From a checkpoint of a small masked image model: decoder layers 2.
Rows from expert 4 of block 2 of the encoder, named by matrix and row number. Rows with one number belong to one neuron. Each number is 500 + 50 x the weight over the matrix's rms, rounded and kept within 0 to 999. All counts start at 0. Numbers have three digits each.
# up: expert up (encoder.blocks.2.mlp.up, 8x320x160), inputs 80-159
# down: expert down (encoder.blocks.2.mlp.down, 8x160x320, transposed), outputs 80-159
up.73:505469451456498519465487493449508481491534469498533440486473518343432506456483519482489471530485655503525503491476485507501490502525479474509500538543469519450541493504521490558554471486541477519508504495520510514514491506534510530531441496
up.74:397474493488560435512508593516470563500552537556565462618564621487584589493470436482405543551485508529481431584544412436405466527467551577507594463491527513549621384459490508455508415470382441398553466598629435620517496487492504509530426424
up.75:447495513557477518485506433384452518495503507500510496465474515302563527544467512481476459410488616493494441467481489511474514487563499513452567520550484411529586525447524467532514503509496456496555535520501542540488461447543455514533510497
up.76:466536393556426503426417395453397469445497510399479434460443535485529552460453415528537460581515489502439499526507574519539454591546483468498579455538501460457551575550488490483573549579480503515571575557516594470601593433456493528514482505
up.77:453558405576511505473499410417526485510437513538523532492494594421554393531528533443472603456535455495489508472474511497531460597570514463512584478390497463531539540402426466452496547590533450491484479495446489477565570503489597497472579530
up.78:533469517496499532439530511480483473479526508520490503468470482347515496480433502472489431494495663506476490497470478497531490515493473530527513513551437532491554492477536474534509485510525466509516478518519524525470476463542452512492504461
up.79:559522482437540556451577517480476470579481505373554586527567480515512425451557544533555491519477498441458571527474648529617549523573432485535490514472409484530572543457476419388447531541612600418425538548493593482568464529611432523471595493
up.80:531528420499487486524499406381536537483527413479536493474414580337475464485511484472426497525470593507519490477494471437554482512544469519488525534505444495548588488544473471510581572497504450513446496550509507516488477514525501516530485509
up.81:482476393398511516464483415517476509497585436497506430533509575472436494317542564540511522476549533467615571553476605480518539484536405353546529547490465513487556440539417434471536434492588410507488528480485483549522550475583543650594534383
up.82:481453420471498553485507477420493463484533471464568442448443524364433443486473503471472478506502629509508488461475462474539526489534469510499502531571456531521553483524508514561546459499518468515490454496539471510493486494538530527534455515
up.83:548451504508495514423533528477497479477517476519538470478458507335467504499473527493486438498504626510487503481478516469533510501531461488500489513556448532537538502495511471556551507468507459517526486502525518512478476477564450503522512482
up.84:494498568574486510378506512425439496479463533483447510455477488499551601497605519484503520443552498512485525556459569521588432471543560426480493639532459476442527526621422396512570522392526483476517520387428502461606543534441381527537600558
up.85:528467475509515522450484516461526458463542476503534459475468521342445495474448523453457433544497624503496522523473501520537494523508443523494499540543456520471532511545520462525500536499593463504506490524530519497492456497527491518527492490
up.86:522496500502497518463567486454496441464564482513480472447472486371453495482517522474457450569514634492403491522474483502600493512546480543523514545532418488511537517553549447513537444529533451524519488475534535502480485512506462506532533489
up.87:507481494501488514501427493394467505498487504504524504468510502348502471493528480504490487489506669511485504494505523463492503497541488474475489494523545507491599506471487525529525494463487509503485495512524528486487505482526480492512485524
up.88:529533428458524441480552508402453578525432512551536536437411565354469572445558495498456528493472576507469509494488516408629465504535450510418488540502444546482649524557508394548615531535508392431528557492516529496547468498496359510538480496
up.89:562488560375437435483531446432443377525483482531596503492527517402436448554565505459501458426520572494471514432482620471572504474561528431408444547537525514455534548418499458597563433447624539527540525402545523508470502442580431541510599531
up.90:509455485490496527438534536466525517463560499532550440494464573336479443447467542472460463533501597509482517429492464477562537507503425542520498569548489537546531456509478496543503521444525466490482452533522544543531506468522468527466518498
up.91:521464497486464521448491517451459488474501503498524489475508527345484498483507492470488418496490659501483486487483477476511505485492484525523504548569465514459558510440500485564512456474534472503514498527526547498474486454552437498502489473
up.92:498503485438474519434553523348477498498462511522503491431501496367487488456474492512523464502543619501475501489473492564559427494513503494536483530564438557454615511499550482566585406479516430500522462528485490538460501516472386519537577422
up.93:520546435417425559354485481488589459562550490617607410550472580437483485557476430434433470467524527498504501506514467552574585449560549543457599541461516495558511485576528399558556451485384451334552452446521505526516398683497411546608553472
up.94:563498517454444458491377591492499506503650383512604365583442586463562563420418368508537450346531518471566461473486519403469499515443534561430489472500548457535502566603397457567548517461432354457515400465503434482642427579504469408632540315
up.95:394532616478490442460550585523579436417422629537459688687430397498585543458577506509537498545526508540558410583464520545436518554507287516427421682448585494516497404407476384406431545577456538479534526475501478450541577540624468410504603521
up.96:545530452510463495453519539378482504443472429586496513482478530354488488443581470509460488401533649518480448395508499466504485480548434519436553516502542471444620510453508484542545529458494421516456479528527507488545408534548443465489569532
up.97:510495538540489506401459479432475476484489544498467491485542491342499520467533485478495427484534594494513496510482526498534442497520495531488493572557498485406585555463480476541529469476519506469505525523475521506471508469535426465481503481
up.98:493475513474479583427493489334487475489518501480569488500485532312517493509519538468438412453527569517469478477500479536521536439515478507473495544568499462514550518407468457550494455446557484473492459470507539515455492446520454466538557460
up.99:633469604339594434449532602435599461573497507533415568481610515485498449483614550469605473570431602504483524556467532444531413502576514416550409573523468497512517519461428500497506466491505595412420501405523547521481538493515342528528506449
up.100:490483472498486534473463468447482513472514487496518492492492529335523505482517506482486430498488651498510495495488490507480480498519472483500510551558516491455572499477487490542515467506548489504484505535543506481484469477523474505544451468
up.101:486471468511481508453436484361466482515545487482451513486517504318478484476500493537505463491487632488523507462489492463508508475534475497468501526549500476475635526485473488521520533499507464462500539495525513495497489487500468474506525540
up.102:495464490513475548473466486453459501482506496491513500493481504336520480471509511466489408467474658495522502482487488500503480502512497494507484545579477499450566504459510484556512460510562485499493470538525509500491476483522484520515477475
up.103:431477581506467513487510533456587496437556514514526576613471485525566423530597497519443501552508475527510478629515597519467588544521411538433424604530549430469544507562336520461395475501496524450368549552572468491475619574633515515398695520
up.104:483519543468523495360486572459486475415468509521464490533553636509522552478509507393441462518479480526501455499456452556447454584528526507494511508525548478403624505523486516450523497429498516374435527457579475521445607440483539478527520574
up.105:476505443564502548415505484473536545536479537479564540483582517414514482500532536450474645446491467474508470475491529521480493475538521546534560483394408489562502469467460514596495470481535448473549516508451374483479510607517444486502546504
up.106:430480521486508574488415487387570409472436433390580562551580531483534470480478441517517529445421500541499492456518516396449509452526523497499472536503579431511522576444406602511535421440578592446451436524564411541472558473556517511492552461
up.107:510435497438534531531500519470453368523521405468435442593519470486442424472525422504556416518494649513526525566521387528464529345546466506468500505597591363567648441515448503530486517435527473546445510506628612491466492471529382461476486443
up.108:515491521446487530416617487481519437624516508499383523567598506479497431461469521479473533510552528514398594375486476510498557455553444456478475603447426494432566547629582421554421577515547429416407570455722529551559525484535401497548497367
up.109:531476499504497508443518500489482495485535460521533448478462524332481494491490518466487442511473642503503503478481475499520501502524470508529503521543449532499548492496530476549508508495525468510503522518536531530507465470540473494497486495
up.110:413507524389506587598399516480458501543535456448458480519550456486388489544600444507488547506476533530548520506463482408564514541535482422435517561520474534498543475384519497501581452430512451476448449526451527480448590525569560564441499578
up.111:531473484537508524450474439476498497478490482488473472473516484311489504472484523491496453487507605501510517486484498512523486495530472526522494517559445519441555514498515458541478487519551491516492511536517518499510497495556468493518455485
up.112:497451460477503580515467458438511477475555442436583464487500542358472474474503498476491454478473621499509512475475482477542506515505453463476488565565469505489514502493482512559525429515555463496484445533512513459475479530551476535520454496
up.113:475472496472470573452500519427502535487467475482551465511521544342486488465497515511486429458509631490471490510483506540481529484529435511466503556576498486408574500485481470531480458473530511464496535527594478474493483484551522494543506477
up.114:510463457497513545472464468465495544485531472480545473501494531332525454450524530469486439491475620494507507469489494521514491518533450501532503563557466514447561507510493504547468486509564489509462498540513535507501497475526487529497476470
up.115:587549559413440485441553604490461428472486459531510538501579579500496434457550562504579514529492494478409598466540559370645524457507550465426444558493447507508536496557473458504575527526498453445503599408493535485537556538527345557545528465
up.116:543477537517492642416423516392518491445471542544601492405515511314522438442471551479388473464472572481494545459480504445486493503506473539479454485506467610424574561489416587564485498408550511420483412523493503455503493488543421533448493558
up.117:412467441475607466545464505484508444570572432474556514569565550457402457516523514426454569432470515487362404531516549469448450497512484379534522422450567363594519575483518535590398358555626470539486468478606488567451475506431529500499557407
up.118:510459511405501522465428414378548499514617439467571468501533543401504464437556563459421463515497558479460480557480525483555416540498530541510467527596462448472606582442505470518441427502622513420439482507505610550461515506580477526497557411
up.119:471443456437482539507475468419500450458512515449547556521570529381538471483466437488447495565517601511469478575473491459542501504532455544473503584569520486491541486454442540528528357513546548520467480583544481458476532516547484551518437467
up.120:442425493474485706574409382495522482488420460360615488528568435474612533487540457641529499360537512519497490628519674548511475529423375527450471575530497494439523617405458466433388537379570521450373550541398584457526519506517440574501587441
up.121:499471509525483495479475524442484520484549491553540432503439538321478532484534503442448408515494611506496501505486520490545497513481453524488493544567490486477547496486491475521513536456532464485517464500504563541547478467507482520516531496
up.122:490480524466500532477501502395503468521447490537539486465493503279488465497528503508477493440503619515467507482487496461485502491513460485481502504521478546475605500468511528563508472495481480506449489478581495490493487516523482525481510518
up.123:437509450564435561516476552395580480490497500419455466499507546484455574522417470608493553448445495494574499476535516555499484434473497484429542529489518419420492553595394572523557496434465533424519475465511384521478561575497496487580467499
up.124:485552464459425515393427447520358479407468574533440455565490492478570629464608558487443529475498501500497508572505385473495556580569546486462499500459445597510563485604385395509609531515390472423507492403501527435575609594498320500542574532
up.125:535501469471502496445456482418501528484547468524549497516499546359506464464497493448469460526479611516507498477475510495503491536570467558545496527519458523468608518495439494517492494493573492528477530549512539532527540441550500519495461517
up.126:497573443525374583470471493423578487493448526469539560511511537461490436531480535486460593480483468516487490512538503468452619405566467519481557500420491495570518524439387531519467520535507446506457406537498398421458508471589501415483624397
up.127:500478480539519543450449481413468503520530496469548524466505526342496481494585521477458470459525633502459505475492505512528506488528489515473507532536486505498580510468504500560467448483526496493493505509544510505483486460541494457492502512
up.128:530488468511462532486467401399455505509478469454494493465500479325492477500565511498480411438504607501539497439486482500541494448540506492484504526578429507431562533469513478555503464505534497491467488507481491494500479517503501493485480513
up.129:415491593554561492530527482525515444535470575381482510564443425477588528594451393571576493506536488519560471490525579609501457503486452549444529583479502369617553442489589476448425498633478536467552447557454477565535494528486376481501551637
up.130:506482451501474437478430503383473561509491462542533507497485550326488468490502501464443455495519603502510464490481477459524496499557451516487520511541499517476587501473453481521505475496507477489495516520549513512537498452518472462520486493
up.131:490506505460473521488462507409481485450507518515496505483482488369507452500515489504456441509514662499482503509493486494529475529485436483497488560528481475473585530514482473533493464444553501495480468524517548515501519456507468507537502499
up.132:597524363522526561395526437453523395463521424585573370372524493481496434424505612433353469396532505547421504487476540478585492614483487487578510456477483550399526588630422615501548532436552541425382466411547483447471542404487551571396455461
up.133:497450434513534531492435505373498483473569463520528447487493547359426477485519515486426486487475604510513495461508479502523494443540439511465497558560499488471579527518461507524515510454528474493461505513532477467456474494512491470529511494
up.134:511465483498517499498473535417466503465488526526537520490431513360512468395464496508480468552517625509469484539483477457557427545479483492511467532540488471496554526545515484532572477521544483530505452535555513551510513477502496542559531457
up.135:561535445469560604539457543415494421436524517509581501497643385493544375443476477453444502530470502516374504607479583472497444560486461578531472436456518579424535445438507644478571446427525544530476480469508481455474568530447500616397497542
up.136:469488498465467504495473509433463485472506501519514528512493515348513457473517493514497444504486688496509504470499497469499463535485466467466485515537530474470601533484505484534521470497526492486504494509545523515511510477524473507514465517
up.137:482462487432492561506434468392522436487513498457561494507496491372451526448474486472471467525489645510497494530466493531524488494517431526480470546558484502454521511498517486554510455511579495504494484535585513497504487524545498527545445505
up.138:506473500501517536467450506373468466450509538538556450451498479376422423495488535491450459463524648496500531485499520510503454523546478474488435523542485517440566506517464515569502471429553491545507463484568523487494539469492524503478509516
up.139:478541505358457444481515587468495503520539482497436471501462462511355406462588562523535595474459511495458592582498484498547475463510388419490518510468413472522525448504377421528478534493560412469541528316577558502548562641485509598502516470
up.140:463554572377510466493495543509469439464491437506530457487559534502618451648487451436497489423480508516453496509513399554534542535559520508407510597470477537554531434418535470492502535488480480415526553465454516480480551513531437440446564531
up.141:430505420444486510493479439321445580510506512516469571458542521395421351468535499538422506504553479518571515499494593388523432585507513436458494558520500512473618553415457525522567489451545443380405490539515493462537562378532498534468512433
up.142:522509555510492462455485523470513566471533489548478450506496532359507520453517519478479423537521607492469516524473536472592463519533477557508511567531504486498575521496557442460493536514517434448459522561490549537502477429512438489500551471
up.143:615495524378492472540423524486415428496550534507487493486463505502551464441601514483529515537463512500503568586473581468549500496424429478499452492508430460521563568584476491549575397383582360420442502408533557538553549470531476536565568436
up.144:418586486464469475499561456496454391515437465426598585536451606494569452575465415541597510485524489475513583481511640494586478512471379428458515536476533486489558532504480515460475560546488410514516574545479570465511460538506463555522577512
up.145:503495477496487537477467487447460497501517487462506468468518518321498501488508487517487457494507678506500490484501515489500501500510479479504511529527483499465596502510502514553515475476514511492483525493522527507507495482500470487515458484
up.146:480468481490485549422478493463475497483504512483542503494508536345511472477503502465467434515496637490497506491479481496491496503532458497487493575561502509430581508504461494571501455488557498513484499529535501491480501469552483528520462461
up.147:498499459489459511457462483450452513469492489510514531498485537350521514467519472480483466482492659502516487475486473447503474536507507510516499534526487504477580517465510470551553440511495480504501508537515498518515500490544478505512466483
up.148:479421504506611529419450631473566479562465525482554539484614450517441432525565496482453577507495520469397486455501498526470511449468477509470467560515449578522596471476465600547451470464441500543454492471549494502520522550498521486555507537
up.149:494526415390445518450570586419468391580494614437586500560388519473466502437505512496444563544539504527445512469512407455434508463524469553520527524456523523516514364435476453634524418464593480471505343414578479559527605521508560539539553426
up.150:504529556473447542509521469472514466467369541451512464486592607497549432528503480478517531532532508526555517576506437473480562527498476432475472528454564494493490473470508534532549398503481606454395463518575609501465521482539503523533538457
up.151:515484528452491535491428532393476489463502521538494513485488491353477500484461500488476453516482647498495479523480527509492489494514484531485476525529539498439570542481481491509503492466532513499482493507540511492512497491521466496545539490
up.152:454510445472524447457459514459482531576444537627572622520372579455490431503549529530540623480466522491567513555482540455518435499556400465496561495410612432540597555457418470520551617448529470423526461488492488427519487507549544480445556573
up.153:549561504543487604450547574431523392590476508440439490466531422486486434506531525506514560508529465497595566532547533575462463518475546548517558541428435495490578484610505489467486547396490457457474468442527450431444615421472397532503636480
down.73:532557586513450515507565509432423491448465509463556537473509510587581492452503506496520466504493394462473440515547451486517492518495513543527516549493504490524508509515449497529499554494471527559499428510486544466485481476530474513488517499
down.74:409488380417540531499501512478497472503514470391418494457427524510500513597505505513527546578535458457441435414499534535524532470593509470555561441455528379589385444505485460406581522568698568520400454555361612485436486426533394564523485552
down.75:476500538462544497512533512477441462499503478490544475469456529549475486474482487507530496495500421485536582488532478461519493526526461547471463533514485566490474461526416507560490456500430519516560475522498508403550497515498542577472518549
down.76:516534535544480329510472499538478454389440587556404487489527492512548558491544502471440477494505493432450466586531488446553506499476469401616548475514437534493468490582467460421481565560487504481546579435567501436538487472505509485548487424
down.77:503531563425524436542494484441511562441502468533448464465531436469504530528522508480583472476538540543425473597474570454395513519350472409440496579512566501511580461502537444532470498458468509531475538590543527533535461490536521503465514403
down.78:521540569513535526516554487432456512464475542466573494472529558590518500494511531508511502452532372430492474494566501488539474553519460529517524523505418501470546513420389512512505458560483505512484479497454489447473498513527509474496529514
down.79:538521605343456553567470555642551569565602494375556480472541519496469437444604487482555452438445493438508480490478542598436531503541468550619548437536396577557420493432516412417488441534501572474438537491420532431483559511661450481531450410
down.80:477524567512476544543560497482373505432480494484561581475596489540624529435542545486484474483516414500486477511525476435532489521442508530495437547515504532496493498482440519540513505456473566549507427466505552461483522470487498523513550499
down.81:533457550554548529540523380472502389450543559534536495440405444469491526524533525504532525423498495505397546509400531493500505512550488483413485570505461493471443471520511585414537522617532518553447527594410525524495482426488475555534513495
down.82:513574577505436483507584506449424490435496472496536530481558552574544540447494515471495460537521406456484439510563480454551466540444491562545527527497499484487504489501448468523485514477468539522498488483480565486498497467495486565510500511
down.83:547544550524485489459577475423488442448502540491552512486497475587500470506493533492500517494566347436485481499617472525555501510559534587472495557464450525412530515453391516531496480583480501533515458528509490465465495523543546484502527489
down.84:423546544560437480568454598517435440527521440583370528529525364476481631513472529499538551533516454498487593517525511503545429459515635457528452532531546471425609550454503448492496530424527440511477547457500498454417525572424476443589424459
down.85:530559574529479551483558476441429480434464536470531531492532510607581501488531527468541503490534330423484455462610438474566481499532540547525522539485502484504528468441407490516543482560472544550512447543472497469478519455566485485495533501
down.86:520561556529487556580508470469463536461469567476599510531553554620601526466475520542487493495524338419539472451570483451534527582482452564543514531445502502471498494419402504506490475505515515508475429553402486513494502437552519493495537500
down.87:513558594482513483540555498478461478486510507473547521486515557529495468458525488505492504527467464509468485555522500473525527536448478520517500543490458511549471493520490449530441529496487484478517458473502545488504504520501511543525517511
down.88:476514520567446559530548480535515456411473489495525567493558499517543486542511447548560446420564402494549458531500549473487559554519457475443461533479583483556401541413428569479499442457472549514533429518463478449459529473547597530542588535
down.89:399539518573598499503514454437528518443512572414549437482503581569495584475519498558522519512552368526545476561575407483579433511488448680479527520460545442505414438529371561425511515553335557399416402586411518433452556495454469450557560518
down.90:515560595537424463459588488443493444467435465548512494511528452586505588530461474431487517523537345421448481509639563508566479484565537521493532512484490491429563509473442500502555430590474516549508477509525481414493497544509512507584507481
down.91:514545605520543493528544480431479482456469501474550495497466548588457523490504473529548492478513378434447465487567524494560452535526459527518517541491483487489499531496457490480531529590445493534469471503456522427481503534517539475519525511
down.92:491562564562523514527510437553509527365501528491610539504442576517538503550527557460419438553514422464563500513491571456532543522527460545435470512491503472508393464443431493455459509561491450503539482569453492467558521487535577468461510567
down.93:380533387508517544499520542474552442434446445534648495443416604501402494530479490484563510531392463488594434676515620377503464517464497409481478559444499511581359464530538504584563436567530466494490468442504505424452529572420482583478374506
down.94:496431537547504508477571489558595500359454493535451487414512653528528470491403527405543534443496379489595474519483576521486422552427556396566485561532567492455372506561594489441488509453545520334426487463428371534499547582471434528545325525
down.95:554457478697506464505535488502564562457579514603547602475464569447420441635468470686458495527519540501399419395482519423521568506451557586572488511445497517614368548452500521558450659391520435598587426426584549515482584510487510511542448501
down.96:530517583470505518593576423476622538497463447460539498513499488496464464493501447512491480483493474541463534573485492376501508560423440434459468502521533507463464509527525512480504553455508542504471465485445490509500501464557547493490480452
down.97:538501562490591522519547479464508480458437500508559551512430545578492491480488537567519502427464382468427462464577475510500496517556467515469486493496461555492482492447462522509497527550448482542510426567531463417493526541509500465494538506
down.98:454508499537528486513568433482488436524501480466509473468483484541462543443524472505555521548503391506519539538571457445572421490554459523578470495508499536462415477516457526516499473595417529532503494517455524461438492549519492529539507525
down.99:422554552479431359469635395566612434455546362513407467441449585481542510450551458469533494474510493497379480469522439448581510507480471500576478541513572568381391540585441486554590446476464526383378366513458540492493485560470585568472432477
down.100:552559558517529498527555519435423476457496480510519518475501512591493486466490506501520476498491388462478460505544468477558508537529513526533486525492454534507465502529477497524492522478445503558509453495518544471526521493485516535543498501
down.101:489489579521518486538590417470506475455455500455565505492484526518540500464523495534522476521443471524482545560497503435493503520457423496516425495516507513495435505510504504501436538520458527533509476507496527510504567502504521564472512515
down.102:527537567517551507525528525449422478453470485503505513485519535589474500451506504489516474505499399477468448507559481490544502513528481535525506509475468512503467500519464467502483514534456492538492496501529546433507508483502503511515514513
down.103:474457482615444479539474539464607445411533520465556519605456575421552509593507484567488510560435533466492468462543554495515589490535520586390470516444528468471433560545477525538377579465575397518629519497688487389608556501535599455561463458
down.104:432520494391508522521494543551506462473541487483589463591569512502450524589459613505525449535551461472661524548512530517448436531460587449423504488556497421484579412432449429473545486570559520449543555512478431460436494545520556473500462558
down.105:493566484462484522583500555484506564476523452467548453490539550459471476506585446420519501514504565518530510614511500533429537510441544447463520473510489489501568451564537424469534460382482513485447456517502502478505532552487554528561427523
down.106:478458382501489554540512531512509409500461459478548588548441499462423501501409505582549522421574500443509422494531530529358509454494476423438517496420611413538464520448455550535495465538605608549579411526513471500531456448528596431493491457
down.107:535564320481512425412505527394587541501504506458518515444516514546521494514474545415473576564396524482567513423530575481511476544638465548543466511499504539362528507520435481497581434457622473447469594527430340526554470511495492494541551470
down.108:460504527413490487539584521565512511429397598467539504434516546501482496453447478382508531509593474526496524433546470534507510488477415452566488522517492569520425404499572444478519442569583517458461538538560478493410493536505350534585440503
down.109:543560590524509508501569484424469458468463519486525517495480488605524523486495495505514486473528365430487470501565469487543486518520527554512514555489485501464548516454440505519517495522487513549503452545511501465486480491517527510485526477
down.110:491471528506497564492509464504454478470422525333483532435512522481505519503603400522477572508405480479481549507465525443535502547450589489490432587557389610448434428477538585439475589442481537492465563561574462458598468530536511600460399540
down.111:549512560502515495471571495452439433441501512509564541495510514601510543484489553522546503465487337456434472502597469467525491513546535526519487506513464531486532518466449511551500523532474437529531429532522503436490493511517476488496526464
down.112:514540579535466485486555535454393510424472503507512510463521506613478545473448497460515463570544341481443403487597457479613462501524494604558530545491490491479510475535448491536495503570463515600486482541501590452454489421499484534551490454
down.113:521561524502526466550532470448454452486520454523465481489479491573508507505539465486542495518467396488498465544548472466566411517483480530547466514501506497541463461510492513563494500491447523545501463463465530520524532523492508536516528539
down.114:513565552544499494529545497428414430455438491532500526472504506590491560491468508492523470504501376458475442510578450466554487506531531539530540498482479520492504494512463490527522512508462481537501487490543520441467535511452505523529520490
down.115:450513460429505422435612463539494471447549440546487549481546439496493556486501574402545527498478523461448487452581594563491487467589453420583524476486443528440489475485492505559561447572517409492496678402513508474541499464547390493499393522
down.116:452498535435495478500402419503467517490502498488650479437542517514517515545556411475574491520458422521520517471546483558462476468551521490511482529465464505528491492542461460444532467531462496554382527491424521511497492509513391503559523467
down.117:562537495520529454564544497372483479466477535475566496536489427508586566641513565526597436532530461476410464463536546484501489485512472508464476442520516447528571553478548509471472556466600534570514483524547417559457508460547502428558567520
down.118:439506528564493457544628513470473563412460493440415508427535516565405486539413406565531518590465373544493484455571491449571524480561492565574526496471509497537428361537529499458484574497420464568464539573466528458559530502472509482473475555
down.119:553556552545537472452531533456404498488548460513539463509521599583484528482528521473519486456511340466471466499610518458641407566516458592562513553532396546453536512517497507524550443485458441439419473400435601402463539465449464447585536469
down.120:524477612322392419482429491659519520539534567385477515466551497497471589382691404533556387548481420494456456443561528508447541509312424441500479559471504602452430508435467388355531476576419556335604531428424424587448385388593654462462542518
down.121:523529517483492534523551499457458507500455503462522526467538497579505474482523485500519491528472397448498454477573453505481500485552470534545504510450533510504462489507462521521478508547451575555496485513493464410471521506519521485524492492
down.122:465521588472476523501538491535507432476467476467571570457499546497522489511506471484521491493482436527516464541500519484492513513486451543530501507514513507563457496472497490512500500484476466496504513505429529476465481477511514526518507485
down.123:443461466574497497566402461434534432451481513466557469552590508449457531428441505553617541485524486445503487641530484522538444521538543464511507498456540444570432556560501592438461573581520606452523515483500435537489426553468560373546449515
down.124:405509443416489436597579467646594612477480553484530549437503533523645515579451582487492529461512487470522423662543528658561456532522426402595513444525531543475426398513514483545455416639497555491450581463454459489497533540460331436485368525
down.125:477584595520496476586595443440402481477420479513533502507521543583516540530470514535479504486472386488509464521562465442515488502475530502484527515505475494496468525486510456498533546458419521507515451477541525471522550537430489518500553497
down.126:557443426523521648414560501479511559387479549505522555500490460484541414491451458510569534469527532481380431487520513594441530521535458422458519525512509489539584451518532582468521468423452578425392476480670509566508559516512582403582482445
down.127:479562525460488473544560499475437504476465452510504528485496555547489462443509484505499475528458431492499469520544504442520499529472447483563515531504478540523475451512483483498470523507470447486512471506516521497482506489485549548567498501
down.128:519451549488546506529529483481468489422506479535556561531472574563496530453488567478524443495503400523449462506575476427523488467505469529507515514515474523501475471499442498533487531556510419516539436516577544448449509497492537523526508443
down.129:512525522667526361569512451527571494520510437480450531460538562487507479667593478680557536552466517530459436456463483449521478506471513549525504447522478507571478615469587442509443484386500455486527519538515489573467554490406472454604501468
down.130:479549550481511501543580482474425470494508465443501502486541533545535492487495497500545500509489409491546502548548510439519498517514507535522506526518427521536431478525460484531500520482497513511546445462547544493505567556476519581513525492
down.131:496568575480536514554559482456428491469466469504564513544580530556516483456491517527471514526493451449491469536559506473518553564473456511543517493447464562514448448460506502483480538508461473481497466450469504470547531512496497545537507527
down.132:531557507631490465517619402553534534454484500570526406498546547503412365593416585571471497507493470485493571460505441455413450516545555604505461498520513546468390372503573491546424516450666489614555523537542553493611543506515516502478378456
down.133:522529616491469494539619465492412484432459490466514510482535508570521470438574483511555467541475399479490472518547494438547474535449428478586466517532465506525422467486482459489455477539437512546532469475466510512506527531534515569480525501
down.134:539560580539464517511551460455493474436504474442557514449517571582526545507524518441521480463543374453533504466583508503575606534533473549481560516486473503529456496477484482515483497502465573485490484466501470447509558481555460480506487576
down.135:460504427443512504479485524517463527468492526600633432425487403538478542483366527501521485497503445513489511542524442557442518492463494521533456446529529528614563375471482476493489488501523639586511465575488391466491430514502464508440337533
down.136:495549567492542530519557523437461485511485473479543521499538577566472471452487514524505479509467446492483476520520498507511542544490474515485536495484478508546467494516514488485457559494443514495497469482501546438536489510487504511505508529
down.137:525568618527480535491499497433416496404489497491508484495515527605520532505493510458536483553492379477508464466581445462588494505501510533550501564492474488564515472516436460494515526533436501535493479524438579498491534423534449459505514537
down.138:523577587483469538531582436474466502428518484477586555516548539580515474440490521541504535531479413465477446555583526472561542505458444532526528518443459495550451480499525425480483542541460484492519449487462502473534501542525453501486509478
down.139:432486457510525513530544563433522381466569576539495445545423470488334449454431523467632536527472476475494605481507451587541507501540456355405432511502493562473435437562511532544488530578580399438671667422470493497481479650483402590470442473
down.140:518540548478491543497543499582516501529579392445517451524456569468564520740424436434542447436456494480463463485482449594452539530515518488447588419529496498562483458414544469500458590495559535459515585502454563518464553473548406373425475516
down.141:546499514446526489530560466502465533568480511597579474499484492478566600530545524468349506592559502540289468514468456482529510471464491581390518418488510488531605451484544454465542423419402522500445474572472566487462448478416499486441651459
down.142:512545569490567527560514531457491464507421534540537538448539494591517512561472483545537502469497367474487419484546468465501495523554489515528470500479515568488513496393424560517508455500481519561488477543487445420432546530533539490499524531
down.143:533515570460484430539511621549481506549509589556541512524447493521490529419470428402419503483490461530494509439488522527581518493523459479442487405547488592449563421548496457524501347502557459435466506407513484506548481559501524521489462542
down.144:443497529516504443535550433527510568536481495456531476553468590541526522643453472392592513596453439512543444445577630562514454472498533490625502439498484499565570432430479513543459491535516444467495583487463438486378485544572486540432486438
down.145:512533546492521492506542511451459444481475502511539535490489554534516498480497500514484466529481459492418473529506499467526518536482459510503503539477506520547500502506476486521478549488455496538475446495493553473500500501491519493492512516
down.146:568561564539513487531553480428435450464499455493514506469518508587494507476470498510529488498481385443451453510569459472548489531533528573508509495483449532537464516520492480487518523501444501522482448480492513460536532518460499502545519493
down.147:530548615517546481531555483432457485462446477475519519478494546583475498473496489521514457486491416480473468516530486498523525544478465512513531527507434536514486534501487514521483537492477515512486456494515550413510499473477515510494523512
down.148:473495429527557493528488574471552459674452589478464469565496532480536488546465516463479562399543499538601581435504555497445511472586550560421417492477538538445439559506488528535472524491452564488483619540461469399528550502461475522492468584
down.149:552406481444555618574544488458476546508426559561473477502469408485487539429429477570531577553506485496454522549462533451457553502537481467508495449521554456506414449482544444493576531427506495611628484548519549546536522314548529660503551411
down.150:528462446486461500488540489594536500438385653535541535576488486511520503537523492560519497478491476495576465472560534534435521441576552429564479431495507494531487583459499445482503394543509534496524473543507468511441523443526491444433462482
down.151:516560593488542531542575463453447487463469511444566475475534521556534464481529512481503535543461432467516491506526473456529517538491438500557491510486416517538458459494502521501432507524460517545515464499508492475533520493549496552457516565
down.152:519505491523506484572518540450567529449519500527562464489430575567496591579490541464436522517475413479401431448548463460537542506463559474394449499523453508541435483533516544488502514473532510521520525505513521529515523494502482530500543499
down.153:546506485472533555611445611399427419566476475472336411464571379471451469536509489433549509472634538464595472540494487536453569490491525537540592566505463577522557409598569502437522470335529546485377460505488493513495465445484591496689468433